Rows from block 12, named by matrix and row number. Rows with one number belong to one channel. Each number is 200 + 40 x the weight over its row's rms, rounded and kept within 0 to 999. All counts start at 0. After the name is the row's rms in percent of the matrix's.
# convs0: first width-9 conv, stride 2 (model.blocks.12.convs.0.weight, 288x192x9), inputs 110-131, a 9 kernel for each
# convs1: second width-9 conv (model.blocks.12.convs.1.weight, 288x288x9, transposed), outputs 115-137, a 9 kernel for each
convs0.27,120,148,156,179,91,238,159,231,218,219,148,253,217,251,210,238,170,178,180,192,218,235,243,228,245,214,252,253,230,228,215,254,241,228,241,231,212,235,269,292,247,241,258,254,258,258,144,173,112,152,151,192,181,194,148,146,181,168,167,225,206,230,235,266,181,136,155,171,219,206,170,164,155,261,249,295,236,254,177,177,189,158,274,255,215,208,191,200,170,191,210,210,254,182,224,297,199,237,266,276,202,164,155,184,202,226,188,150,211,134,146,157,151,187,197,254,198,226,162,165,172,209,147,212,179,230,196,248,203,251,191,184,187,227,216,203,117,123,202,204,266,232,218,189,238,219,229,179,157,191,201,237,202,209,215,183,204,186,239,218,270,263,264,197,209,181,201,211,222,207,226,239,208,233,201,185,201,202,173,177,179,259,207,277,236,292,214,232,220,224,172,192,184,198,224,240,261,226,240
convs0.28,100,178,169,151,194,159,167,167,171,170,294,241,250,244,258,248,217,184,236,199,152,217,143,195,185,251,205,192,180,164,201,163,232,220,228,185,109,240,276,228,237,157,159,186,181,154,232,193,179,201,177,286,268,243,241,241,192,199,191,226,236,188,132,126,228,243,225,173,236,185,206,212,219,132,179,244,248,194,320,218,196,128,148,187,159,158,176,170,165,176,161,167,262,171,179,124,228,213,184,184,156,186,165,121,119,184,163,185,171,211,203,185,211,143,133,65,128,158,197,185,257,284,288,241,176,201,202,193,153,142,198,182,204,209,250,286,203,209,178,172,173,192,142,175,122,277,196,175,179,153,188,165,216,233,262,240,221,212,213,264,165,218,205,242,206,242,246,178,235,212,279,293,185,170,227,232,266,228,163,154,109,218,216,197,200,65,151,129,157,136,227,209,192,162,180,161,161,184,173
convs0.29,100,243,253,237,202,206,185,230,218,222,227,153,179,155,176,182,200,206,185,237,243,192,240,190,182,219,196,240,227,216,212,197,208,200,265,268,217,217,205,206,195,159,195,139,161,160,291,303,239,283,239,222,238,272,245,220,210,182,199,212,236,219,220,212,205,177,200,177,177,157,151,162,191,327,158,144,134,147,153,179,138,170,217,250,209,250,225,222,233,219,184,250,212,225,185,242,219,227,262,271,191,118,203,191,304,175,245,152,233,274,271,298,217,224,210,181,266,247,162,181,237,252,224,221,238,233,253,176,164,172,127,117,140,197,215,177,207,211,228,214,215,247,245,257,205,130,192,164,176,222,199,165,191,191,227,224,237,210,218,206,278,256,239,258,143,198,205,222,206,170,209,188,190,221,223,207,200,216,226,261,213,213,185,212,196,182,184,255,229,247,158,122,122,136,148,158,211,204,233
convs0.30,083,232,211,178,235,187,138,165,150,177,237,218,196,235,222,204,177,180,165,179,263,173,164,120,154,176,219,216,162,260,211,234,140,204,174,198,224,155,172,173,210,190,153,198,267,226,147,193,196,182,234,216,171,229,204,235,266,237,158,180,201,161,179,190,224,184,204,194,199,169,174,192,178,207,201,189,192,218,188,245,209,203,154,207,235,235,228,270,237,253,251,62,289,157,187,163,220,184,204,184,208,215,187,191,200,215,218,259,221,228,209,162,210,189,187,177,174,221,169,186,289,212,278,234,274,278,232,187,186,228,212,220,242,214,235,235,282,198,172,230,166,196,178,275,200,279,229,222,205,143,211,185,197,216,131,204,135,165,164,230,199,198,182,192,267,229,164,193,177,226,123,127,208,180,245,172,257,172,251,177,166,149,191,183,274,194,223,176,292,258,216,218,270,232,220,272,198,184,196
convs0.31,137,212,188,209,208,199,233,201,200,223,177,216,250,264,226,199,216,209,201,145,132,176,186,214,174,200,181,192,206,161,161,200,187,224,207,193,185,205,208,220,193,210,185,221,172,223,208,258,240,244,225,241,228,247,206,184,170,179,146,163,180,208,251,294,215,228,219,221,223,243,216,226,199,164,231,222,210,198,233,278,306,345,202,197,220,208,209,220,239,202,237,164,172,151,232,155,239,270,281,274,202,183,224,174,252,221,209,240,223,195,185,176,148,178,172,181,194,243,171,156,153,195,194,221,223,239,223,147,169,224,236,252,242,202,163,170,240,238,237,203,212,205,157,209,209,196,185,203,221,289,300,299,320,278,194,170,203,179,220,205,173,183,155,237,169,190,199,185,191,233,232,226,223,226,214,233,210,241,231,229,249,244,177,269,227,267,208,260,227,241,177,166,178,200,223,244,206,200,177
convs0.32,081,180,228,222,123,203,156,210,204,180,296,184,207,231,223,237,214,242,182,214,198,238,240,231,195,206,228,244,188,189,242,198,215,184,222,237,199,133,196,148,270,176,208,179,203,201,153,266,224,209,249,220,192,234,183,172,157,172,135,212,192,270,271,225,183,203,219,244,245,234,258,234,180,173,164,180,190,140,143,218,193,153,203,191,212,176,214,206,187,214,208,158,258,153,142,214,201,213,151,140,242,164,176,226,189,194,230,165,154,162,206,189,201,223,213,229,249,158,177,249,240,162,142,153,136,213,163,202,191,204,190,217,141,203,101,182,185,196,174,124,178,197,172,189,161,267,197,255,202,203,203,172,200,178,194,173,203,176,167,151,188,199,161,214,207,196,190,191,186,212,199,228,218,209,228,177,221,211,183,161,179,183,179,174,146,177,186,166,232,240,216,202,220,255,198,228,157,240,213
convs0.33,125,192,215,215,218,204,187,200,182,191,181,182,178,156,168,182,197,226,248,182,191,221,217,189,199,169,188,175,198,167,193,193,152,167,179,224,218,249,230,224,217,239,198,204,162,159,159,199,125,200,221,215,210,278,236,239,264,265,241,213,217,154,173,204,208,146,187,169,166,168,183,189,193,322,258,206,196,135,141,192,213,185,268,262,198,159,148,167,178,236,237,178,267,226,192,167,183,220,196,244,224,208,191,191,213,184,197,192,192,160,217,175,186,197,153,169,240,204,280,296,346,263,200,117,156,175,238,93,209,177,171,217,230,209,220,188,251,199,232,208,216,195,175,221,173,224,230,245,209,208,199,185,215,243,222,238,219,231,209,153,159,191,216,174,187,212,162,191,216,197,199,198,202,195,171,176,188,194,219,200,181,198,206,241,199,200,181,180,187,189,228,195,208,187,214,189,221,234,235
convs0.34,081,246,246,153,234,187,218,236,170,185,154,213,187,235,190,212,249,228,226,182,171,240,180,157,156,138,174,235,212,173,237,167,153,187,210,194,251,264,246,209,205,222,231,237,181,216,190,239,167,223,198,243,207,185,192,212,169,174,211,184,216,246,183,168,299,261,212,260,166,235,170,198,172,222,191,149,160,117,136,129,98,125,173,156,149,151,174,150,222,131,227,236,117,89,223,115,153,129,134,117,164,205,208,213,229,236,190,240,191,187,226,177,133,224,211,252,174,146,148,184,231,210,236,220,249,272,247,172,104,146,54,148,180,190,161,171,205,284,169,247,199,226,205,243,172,151,215,180,215,157,178,218,185,216,181,170,185,201,199,197,203,179,271,111,212,129,208,139,221,117,164,171,218,176,199,191,213,170,193,198,183,277,281,212,216,221,148,250,203,229,188,131,164,184,173,169,187,205,197
convs0.35,094,241,230,170,200,158,171,193,190,170,206,150,199,197,213,181,266,231,214,210,176,192,206,236,224,262,201,252,142,127,204,192,214,185,203,185,214,219,195,271,169,260,182,260,251,295,162,220,201,198,198,214,179,251,217,221,149,203,178,181,158,152,191,263,160,176,185,241,223,237,170,202,192,121,140,182,187,219,250,232,197,174,158,150,166,168,218,219,189,168,203,195,211,187,222,250,184,216,210,254,205,194,166,189,188,155,211,135,134,206,198,143,201,167,161,171,119,158,228,136,177,96,174,146,216,171,133,174,206,181,125,162,86,107,148,121,182,214,158,168,177,255,243,250,275,273,258,229,210,114,220,188,258,189,205,243,211,214,233,212,192,200,165,177,184,233,208,188,175,174,232,228,187,201,186,152,153,145,146,195,197,262,250,214,171,164,190,206,127,190,238,189,176,212,238,229,193,247,192
convs0.36,091,176,198,221,196,223,196,271,246,266,153,210,210,116,157,220,232,153,184,120,187,145,154,166,219,208,225,269,178,221,206,173,181,180,238,235,176,139,212,225,257,179,141,142,186,183,170,218,237,189,194,251,222,251,244,176,144,140,209,141,165,154,186,99,226,202,186,140,180,178,202,249,333,171,250,217,154,177,180,161,159,164,207,226,206,184,199,179,206,154,219,186,314,192,208,199,192,179,125,189,263,213,203,161,185,211,264,173,191,159,227,195,221,220,235,242,273,245,158,182,179,230,202,206,223,263,254,208,228,223,155,201,143,182,180,169,171,223,231,230,220,179,183,184,199,206,243,236,230,218,189,163,214,231,174,172,199,157,189,194,233,227,232,186,157,190,190,177,248,210,200,224,205,168,249,181,220,208,180,200,211,236,226,226,242,197,238,202,178,232,235,276,190,200,206,192,190,171,195
convs0.37,116,215,201,249,226,231,200,193,237,174,178,154,153,177,179,158,184,175,138,219,183,188,216,196,218,224,193,193,263,247,186,221,255,257,232,210,224,137,174,222,232,237,187,166,215,233,218,220,233,243,248,261,299,272,254,260,228,208,182,273,304,271,238,207,230,185,178,159,184,165,183,197,236,115,130,174,159,190,135,147,154,119,151,190,193,192,192,201,211,220,207,304,150,89,93,322,173,192,154,188,235,210,200,231,128,215,117,135,199,161,211,210,174,185,233,264,302,196,183,211,194,216,141,177,158,201,163,137,156,213,234,179,204,159,147,137,279,234,152,222,146,155,192,157,176,154,188,242,198,189,242,227,246,272,200,188,139,175,141,194,175,197,218,228,197,169,157,219,235,204,254,229,276,271,231,243,232,242,219,297,319,174,244,181,211,219,219,189,261,233,193,180,217,221,175,181,231,244,235
convs0.38,104,171,223,253,206,236,182,207,245,274,181,224,241,161,209,162,194,166,194,133,240,234,212,224,212,204,221,201,181,199,164,263,220,244,209,246,183,267,251,168,153,166,155,230,186,163,208,172,175,157,188,203,248,196,222,171,160,172,132,159,185,182,263,203,131,158,186,162,172,163,199,252,258,177,185,154,166,123,123,187,200,204,140,134,203,221,204,240,179,199,151,171,153,215,184,182,190,206,189,217,239,161,203,173,167,171,162,231,207,217,206,154,146,161,127,161,194,194,175,119,220,241,257,257,221,224,145,194,192,191,169,176,132,212,216,212,247,222,260,241,209,180,203,269,231,186,199,173,243,232,287,202,237,218,157,188,190,170,175,150,126,168,159,130,187,187,188,169,208,141,184,217,190,170,228,154,217,163,197,149,187,190,236,209,236,203,201,195,176,205,139,218,209,255,193,218,130,147,159
convs0.39,096,173,134,191,183,145,168,177,173,184,267,261,233,222,230,192,265,252,229,186,197,202,207,170,237,206,221,217,207,203,159,144,169,148,136,180,117,228,110,252,227,221,252,197,266,162,250,237,235,211,250,257,251,212,172,190,208,182,192,170,152,221,198,186,191,215,186,251,237,197,247,192,215,240,215,194,186,197,220,212,222,234,219,209,227,194,220,255,290,257,187,239,218,172,167,287,200,172,157,232,138,216,132,183,194,142,236,185,194,169,203,217,252,187,243,265,277,204,193,212,252,167,167,172,205,255,283,164,189,205,242,233,254,168,194,167,158,231,167,255,234,184,192,176,210,162,161,172,168,203,204,206,184,207,219,191,237,154,155,127,192,166,251,247,199,217,207,179,227,163,234,170,245,252,263,210,259,124,183,158,158,138,143,153,181,206,178,194,225,197,187,164,196,139,214,159,210,178,247
convs0.40,099,188,199,204,208,168,170,184,180,157,213,167,196,176,184,172,226,147,245,149,134,161,227,214,186,161,186,184,261,150,221,246,198,173,197,163,187,142,133,173,196,171,224,167,269,191,195,203,192,229,238,237,201,136,150,213,171,191,167,190,203,182,191,217,126,159,197,218,183,241,230,267,277,162,213,197,217,176,147,167,207,249,219,209,237,186,228,195,207,158,205,217,201,218,163,180,163,171,160,237,177,197,175,121,162,144,240,235,204,183,161,123,121,123,133,181,220,283,176,191,224,183,174,132,195,164,158,249,206,275,228,229,134,214,204,247,182,183,128,219,115,196,130,255,209,224,177,152,182,205,167,198,203,212,173,281,261,297,178,228,206,199,201,170,175,185,175,186,227,185,166,180,194,195,190,234,205,281,277,262,249,134,143,173,178,129,230,231,281,339,197,155,150,133,173,174,171,165,137
convs0.41,085,208,197,214,150,208,179,212,132,218,192,183,220,158,245,162,234,191,188,182,153,121,170,166,211,183,194,227,158,203,126,167,226,207,286,181,240,216,175,200,146,195,126,201,230,230,151,180,226,239,249,271,213,264,179,191,207,216,197,215,157,164,169,194,213,195,236,240,206,218,204,176,205,212,176,113,105,89,167,202,165,220,205,182,235,219,211,243,173,214,119,236,271,100,164,105,147,193,184,211,113,93,189,227,257,303,199,190,170,278,206,251,156,180,137,199,217,189,291,165,150,108,120,131,195,193,230,152,157,160,167,110,187,119,201,136,137,115,190,212,175,214,196,249,180,110,149,163,199,147,176,182,204,234,191,252,187,158,132,137,134,135,99,175,194,172,167,163,173,175,177,130,115,171,185,154,168,131,179,166,214,248,238,225,219,259,244,275,197,223,163,236,203,290,276,290,257,265,250
convs0.42,119,235,181,199,204,176,201,192,180,183,211,240,181,203,181,223,208,151,183,228,244,234,237,241,228,181,204,197,258,172,179,188,257,240,222,219,212,195,174,187,184,191,186,189,165,177,202,264,253,223,183,210,181,192,115,212,208,202,197,206,173,185,120,188,264,272,234,234,174,228,186,187,181,195,159,95,99,152,207,193,210,201,205,162,198,226,209,228,205,233,168,138,179,174,232,211,195,167,185,160,194,206,168,161,188,188,212,172,209,133,143,118,180,214,247,216,196,210,259,201,182,215,257,247,171,169,198,162,177,203,218,212,186,203,176,140,120,175,125,161,231,168,210,156,175,214,190,246,135,161,186,194,209,185,207,184,208,193,178,138,195,216,236,152,173,194,171,160,216,176,175,129,186,221,213,213,227,192,194,200,208,214,223,240,259,274,245,216,219,199,177,183,221,216,223,210,167,168,206
convs0.43,146,238,214,235,170,241,229,242,240,194,217,202,227,207,286,269,250,208,163,224,227,213,191,191,218,178,198,212,229,249,217,225,217,214,220,158,203,224,197,237,183,218,236,252,219,207,215,225,227,212,247,220,214,241,212,197,173,159,146,196,203,264,265,330,239,247,240,222,212,163,148,137,134,161,156,134,219,286,283,257,273,223,198,180,206,203,256,220,222,210,164,161,229,162,176,182,231,205,233,210,217,187,211,189,178,186,181,210,222,136,119,134,145,179,182,271,259,329,212,225,254,252,280,252,248,229,182,191,195,193,164,169,151,164,132,137,240,147,178,186,190,181,254,299,340,126,94,188,179,228,233,220,239,201,194,168,191,176,210,187,192,246,198,128,141,165,151,177,144,130,158,140,150,183,178,210,214,201,222,152,138,301,238,265,239,243,213,199,196,194,205,212,199,214,193,206,183,182,179
convs1.27,108,271,129,107,172,165,198,217,189,170,210,173,223,197,183,235,277,353,366,152,262,309,227,201,256,270,248,219,232,196,183,184,186,199,239,242,240,161,172,189,191,228,232,190,171,171,181,166,222,179,167,179,173,144,176,214,197,134,149,147,201,181,165,170,233,209,236,236,185,207,211,249,265,222,188,181,222,248,193,149,186,219,157,164,148,143,142,150,174,198,218,248,243,240,230,195,181,181,194,185,212,176,153,219,224,183,139,155,170,284,215,210,193,235,270,246,226,201,189,227,200,151,180,203,228,221,240,218,216,203,184,166,193,195,191,170,211,226,256,233,239,203,193,186,161,261,222,206,216,246,219,210,193,136,238,303,246,246,210,180,174,198,202,186,206,212,236,210,216,195,208,244,142,166,190,184,150,114,127,155,189,165,179,211,185,183,221,208,188,236,184,241,243,249,237,204,181,160,164,193,205,231,204,228,217,122,66,68
convs1.28,093,280,239,173,188,200,190,179,159,182,257,229,158,178,220,200,162,148,144,251,239,191,186,159,162,131,125,178,264,255,229,229,180,186,219,235,184,212,211,231,237,212,223,224,182,176,185,216,184,223,208,166,195,200,212,174,192,153,183,181,186,220,243,166,164,133,150,162,219,212,183,175,188,205,256,188,212,259,197,158,236,313,222,211,180,130,68,119,139,137,166,239,175,218,148,217,238,198,196,202,176,152,162,162,206,205,220,213,204,203,212,224,226,222,196,217,264,300,215,209,182,159,214,230,192,206,255,109,197,262,236,205,196,184,192,200,187,218,178,201,193,194,148,164,196,195,201,171,147,176,185,164,221,241,172,185,189,215,266,230,204,229,275,222,176,228,231,176,133,190,205,240,246,238,190,155,115,134,163,181,150,225,167,132,181,228,202,201,258,243,325,248,200,153,231,235,173,150,190,180,170,205,231,210,227,196,223,255
convs1.29,092,195,189,297,242,232,248,225,233,233,220,128,102,209,258,243,170,118,101,129,52,108,176,242,231,186,199,252,196,192,199,195,218,218,210,181,184,129,163,183,158,183,225,264,231,287,180,121,211,255,198,179,172,199,174,218,230,171,144,125,185,251,209,157,225,210,188,185,204,248,220,291,316,74,154,143,229,282,252,167,174,221,168,206,222,200,228,230,201,140,185,149,162,209,210,217,188,200,208,198,28,111,191,167,140,218,274,277,239,176,208,238,184,159,174,184,206,218,182,201,200,240,203,156,116,117,148,197,213,225,170,267,204,156,204,284,162,190,137,125,175,173,167,198,214,214,218,244,244,200,176,187,201,258,238,171,165,201,204,99,106,126,204,180,191,222,211,209,211,205,142,174,309,250,208,180,176,128,221,187,194,192,213,255,253,215,225,230,222,221,178,198,143,156,168,212,168,223,247,209,209,166,176,152,110,207,177,263
convs1.30,075,278,208,225,203,178,133,162,215,182,224,185,238,246,218,153,177,209,218,256,193,240,214,230,239,237,256,300,177,186,141,183,132,155,200,252,272,234,243,233,164,139,184,225,202,192,183,227,232,215,238,208,241,259,225,238,272,209,228,235,231,236,177,180,233,272,276,242,149,150,202,232,247,261,302,212,162,295,225,209,258,224,149,146,153,134,97,126,158,179,203,197,244,246,223,151,213,211,235,213,168,165,192,274,250,213,134,142,245,235,306,214,254,205,186,108,192,191,224,274,196,190,217,242,283,190,137,174,207,174,119,139,163,218,254,216,249,249,299,193,146,210,220,224,237,239,210,195,190,226,229,208,248,202,216,266,285,266,217,141,153,163,189,189,178,161,182,199,215,152,238,236,239,190,179,176,118,166,204,225,283,213,262,254,221,135,205,220,234,224,146,156,197,191,235,180,223,168,166,197,162,154,205,327,257,138,99,75
convs1.31,141,226,217,200,201,220,198,178,108,130,185,164,120,114,198,260,240,158,91,301,281,238,244,249,207,197,258,314,211,213,204,229,240,240,213,208,203,192,169,144,188,221,177,162,165,151,191,183,238,246,196,217,252,227,193,181,222,258,198,153,206,229,226,191,214,163,157,140,145,187,207,171,179,229,144,168,200,222,224,210,178,173,101,116,110,133,179,176,156,159,154,235,234,205,215,205,180,206,221,180,294,280,255,189,176,174,168,178,180,220,240,201,209,218,211,256,277,256,222,213,214,269,247,195,180,194,216,256,266,239,288,239,166,176,184,222,118,93,123,130,152,170,211,229,254,219,183,155,114,124,165,179,169,187,315,294,252,177,155,179,163,190,224,209,210,185,188,187,208,200,208,216,227,227,202,221,215,161,75,34,28,306,258,241,220,166,170,185,203,234,237,183,167,183,197,197,238,222,198,188,216,227,188,193,169,180,199,212
convs1.32,082,209,90,180,220,171,231,250,163,182,192,197,216,245,202,204,230,219,220,180,242,232,200,229,255,221,210,144,283,238,213,173,149,172,149,166,171,224,231,255,256,218,206,212,190,142,117,158,134,148,232,262,193,161,187,200,137,206,227,214,230,199,212,212,177,165,166,192,155,188,177,229,229,248,261,257,272,215,244,240,292,244,213,198,140,131,138,125,123,154,125,179,174,136,183,217,147,199,202,199,172,186,218,241,161,104,130,148,192,184,202,229,252,279,260,113,148,130,151,119,135,210,217,195,243,183,203,259,205,126,216,270,184,188,188,210,248,267,210,177,165,198,222,183,178,203,115,141,158,151,147,153,196,185,159,172,194,185,205,213,222,187,158,289,221,227,226,170,169,202,251,250,148,171,177,186,173,140,145,209,174,224,178,188,180,251,217,165,157,223,276,253,260,220,212,208,245,247,192,194,262,224,250,295,278,190,155,224
convs1.33,143,94,212,184,63,241,407,291,205,225,207,237,215,198,241,253,210,186,234,220,177,150,137,130,106,158,171,188,162,189,184,181,225,284,267,243,215,213,216,221,201,186,170,218,229,198,270,163,181,214,215,142,162,227,178,285,279,162,238,308,253,165,179,200,190,205,211,197,204,171,175,220,189,126,174,210,204,182,167,181,184,149,217,220,186,203,225,222,217,238,231,203,175,170,167,226,216,176,210,202,184,194,206,181,186,171,202,230,237,154,159,218,176,183,208,218,236,181,192,178,218,230,165,177,180,161,167,298,217,211,210,317,318,107,41,178,127,150,143,184,177,212,209,199,186,240,202,244,234,142,139,172,209,207,157,177,181,194,195,225,200,205,211,201,216,215,202,171,184,192,194,184,201,219,193,203,191,181,207,272,222,199,218,187,167,189,203,200,208,223,272,193,175,190,199,216,291,210,236,283,252,234,261,192,242,246,199,197
convs1.34,084,209,206,193,181,117,163,145,164,218,252,260,223,237,258,242,208,99,75,216,222,173,189,166,185,200,214,264,226,207,186,176,185,183,181,207,201,213,222,245,232,159,228,231,140,176,184,193,206,209,247,220,245,289,320,211,224,246,254,257,215,243,224,248,97,152,139,190,204,158,183,193,194,145,183,269,256,267,247,226,178,198,126,75,60,113,116,136,157,174,172,159,201,204,212,243,230,216,236,212,154,208,229,203,243,258,232,186,191,107,133,218,220,195,238,244,180,159,119,232,185,219,217,219,186,214,182,165,160,188,206,205,191,173,162,176,190,241,246,210,202,214,203,209,200,229,232,197,184,178,211,203,236,285,230,227,203,216,226,192,212,194,198,152,165,212,241,262,212,182,187,174,230,215,211,190,149,170,247,296,253,247,235,228,238,224,166,163,169,188,106,149,192,239,208,184,181,122,79,233,239,229,240,164,204,237,193,207
convs1.35,093,215,186,183,182,220,234,217,225,216,247,159,173,207,159,134,125,146,234,219,136,140,177,209,251,254,248,194,236,244,195,200,156,167,140,146,225,247,236,218,225,172,129,158,197,263,135,220,293,239,176,161,206,213,225,159,243,228,187,184,144,195,216,166,198,194,203,240,211,192,200,201,230,159,179,215,312,323,273,195,142,141,194,185,204,126,144,137,133,135,144,197,229,237,202,154,146,165,172,190,206,210,151,128,158,185,216,157,42,165,113,178,217,220,251,277,252,156,166,250,183,201,177,246,233,207,225,214,191,177,168,174,230,211,184,207,146,112,125,167,204,142,204,230,210,280,190,224,218,195,185,165,184,235,168,216,188,218,256,316,274,275,296,148,206,259,254,250,187,174,132,125,320,282,225,179,193,219,218,180,156,274,306,258,217,179,175,201,200,218,237,164,165,180,237,175,161,207,139,183,165,181,181,189,208,225,215,270
convs1.36,087,238,227,247,220,187,155,174,170,228,258,176,250,193,189,164,95,152,192,133,93,133,192,221,233,208,239,158,151,148,177,225,254,236,175,191,236,285,274,234,150,174,178,206,233,216,110,157,139,186,209,251,212,273,309,225,231,259,218,278,230,252,234,197,200,224,209,182,177,226,152,227,218,181,284,296,276,204,208,158,210,189,144,172,140,144,153,165,197,177,180,119,195,229,216,221,245,240,222,224,206,207,197,220,235,224,165,206,212,96,158,225,273,235,163,216,212,200,161,266,233,230,147,220,185,167,141,183,149,149,189,118,153,173,196,245,227,263,235,238,197,188,171,185,196,159,217,229,202,166,186,217,269,258,164,189,240,264,295,258,223,217,199,119,135,144,190,189,232,239,184,221,259,191,241,233,215,184,219,238,293,270,258,284,251,169,155,162,144,160,201,214,214,212,205,184,203,171,164,182,211,243,203,215,194,200,128,101
convs1.37,119,252,148,125,181,165,199,234,206,162,166,156,179,151,125,181,209,250,268,230,272,204,191,216,184,155,182,152,215,177,184,173,184,264,264,256,293,307,244,247,174,178,205,179,144,163,150,115,187,221,190,158,194,202,223,147,240,239,286,197,210,166,190,259,162,165,212,167,180,189,209,216,166,230,143,208,226,234,195,173,233,221,119,185,218,216,153,184,196,201,214,223,232,226,201,253,221,205,180,191,235,204,174,211,174,178,171,178,119,206,253,210,227,225,185,181,181,164,263,250,257,275,269,256,248,252,307,163,172,142,203,251,242,224,176,137,181,171,187,139,146,180,201,223,204,201,201,208,177,173,194,190,222,223,184,200,171,187,161,212,176,179,99,207,199,244,247,241,237,239,191,207,151,186,162,220,205,191,190,193,193,198,190,196,194,171,205,189,212,205,214,241,241,179,147,226,236,317,277,158,157,161,143,198,186,185,188,249
convs1.38,094,206,200,201,241,228,234,262,246,249,166,116,187,225,229,251,184,155,151,292,175,147,197,231,223,204,203,188,241,219,247,209,225,242,203,163,130,224,215,253,156,158,165,221,231,252,161,122,190,266,197,120,194,242,192,165,206,273,236,230,229,171,186,157,233,250,258,294,198,205,226,227,231,184,218,168,208,301,263,181,186,244,228,222,265,246,214,193,186,192,199,150,143,199,274,226,222,184,199,171,95,228,199,154,211,186,195,234,246,186,136,188,245,216,244,252,226,262,296,288,211,218,250,247,210,162,127,173,107,175,240,237,159,162,184,173,144,188,217,165,143,165,188,202,227,243,240,244,183,208,210,222,183,173,249,200,260,236,279,211,216,203,178,239,251,312,252,283,245,226,182,161,258,236,232,171,137,186,255,215,168,193,200,237,243,196,193,186,234,221,166,222,146,189,210,167,179,189,168,246,234,190,192,247,215,238,225,288
convs1.39,079,191,189,228,222,201,212,226,172,132,141,186,183,171,171,141,134,186,203,187,186,199,250,210,219,184,196,236,157,218,228,210,206,255,239,255,270,218,156,120,188,159,141,153,178,185,168,183,208,180,193,183,156,126,166,213,248,172,216,186,200,214,245,206,265,206,143,125,157,158,205,265,239,192,168,190,176,179,166,219,240,162,159,140,110,84,84,119,180,222,250,225,187,204,204,222,201,195,182,186,243,204,155,154,118,180,210,225,228,231,242,202,218,206,205,172,191,237,196,219,249,202,198,148,217,249,301,214,215,186,165,170,180,208,242,329,209,225,246,240,251,240,285,276,284,198,215,231,226,188,215,238,256,275,137,147,139,181,204,251,241,259,289,249,219,202,238,198,229,253,221,244,236,279,305,275,266,266,200,245,226,286,258,262,242,227,197,140,156,208,212,212,239,137,163,152,158,125,84,171,233,269,263,239,257,217,202,218
convs1.40,089,280,170,94,243,248,217,184,254,251,205,236,271,211,132,151,210,239,243,164,178,204,226,239,249,268,195,188,190,169,190,180,217,176,154,153,164,246,223,215,229,282,270,211,186,203,166,155,176,225,192,210,210,208,206,121,118,182,182,201,173,207,201,162,220,239,228,239,225,162,198,230,224,190,169,179,172,152,268,322,267,157,248,172,105,96,80,132,180,235,253,216,202,159,210,261,213,174,162,231,195,218,204,206,213,202,202,171,176,295,227,215,201,216,217,165,210,195,225,218,236,253,231,199,200,240,233,137,224,238,231,137,100,170,247,274,118,164,221,179,176,145,209,202,200,311,283,260,244,236,248,228,216,188,211,224,211,212,205,156,197,185,177,150,170,166,126,119,166,159,173,143,239,214,221,224,223,204,233,267,202,237,192,218,206,187,148,196,219,237,203,205,206,176,200,266,233,162,181,142,189,204,314,276,183,189,210,208
convs1.41,086,198,174,202,168,178,163,157,170,198,250,229,270,285,303,280,220,133,150,139,72,111,144,125,175,182,182,204,181,124,149,132,142,161,175,170,180,184,213,253,207,213,230,188,184,175,132,183,256,294,258,184,190,232,239,140,190,235,215,169,212,198,182,194,175,204,213,264,221,223,198,174,249,153,212,227,257,295,297,255,171,242,155,141,109,116,187,192,235,176,157,198,211,200,148,123,169,188,220,232,77,208,248,190,201,195,188,194,179,147,159,208,172,180,147,191,185,228,162,194,207,261,269,228,234,260,211,248,218,254,253,275,230,210,207,205,212,215,219,181,155,139,193,191,172,133,194,215,194,186,207,234,224,233,178,187,187,201,219,210,217,197,195,171,197,205,187,195,221,243,186,151,195,180,212,205,217,177,213,188,130,221,201,192,211,200,227,239,198,222,238,222,170,217,262,257,253,202,191,236,194,174,198,209,186,228,216,169
convs1.42,115,171,140,122,156,196,300,274,192,195,259,210,187,223,228,145,254,213,131,243,170,127,100,95,152,220,249,254,229,172,184,190,198,199,178,210,157,148,219,206,206,202,232,227,205,229,290,226,217,199,180,155,190,187,161,220,214,205,236,249,230,177,207,219,280,221,172,147,186,202,251,258,216,158,188,148,200,218,208,276,238,216,143,208,236,217,242,227,260,263,222,126,180,216,173,274,204,195,158,169,131,141,161,185,166,137,205,216,249,159,160,167,182,189,218,234,194,175,138,145,198,243,256,198,226,213,189,271,280,288,260,310,259,199,174,204,197,240,267,197,197,166,204,200,184,201,249,225,203,181,160,193,164,202,164,189,179,147,131,197,197,206,218,155,182,200,199,201,194,165,160,143,177,193,170,168,185,213,202,161,162,184,234,197,216,226,178,194,215,230,288,256,200,137,146,208,169,206,167,207,192,175,152,157,155,159,228,113
convs1.43,145,196,211,227,203,183,191,209,227,159,205,227,221,214,228,277,302,276,191,302,284,218,229,277,188,137,161,230,208,222,227,204,193,214,224,174,203,136,176,165,173,229,220,193,215,197,281,271,164,251,245,127,151,197,194,181,178,207,174,165,231,203,174,175,186,228,183,205,222,197,194,199,232,314,237,218,239,265,267,303,272,185,200,186,186,156,131,171,179,159,204,181,192,234,227,256,227,222,184,198,211,204,197,224,248,242,226,198,204,190,152,170,225,200,208,243,253,194,272,190,169,191,199,201,155,122,117,231,211,221,218,210,175,223,213,237,187,196,197,156,172,183,185,208,175,221,233,190,194,187,191,193,160,152,197,186,232,225,172,162,181,153,176,210,237,214,175,178,227,226,195,206,249,229,246,231,208,165,158,118,121,221,205,222,193,178,175,165,169,203,268,203,195,179,181,204,213,193,188,138,145,167,156,149,176,238,213,149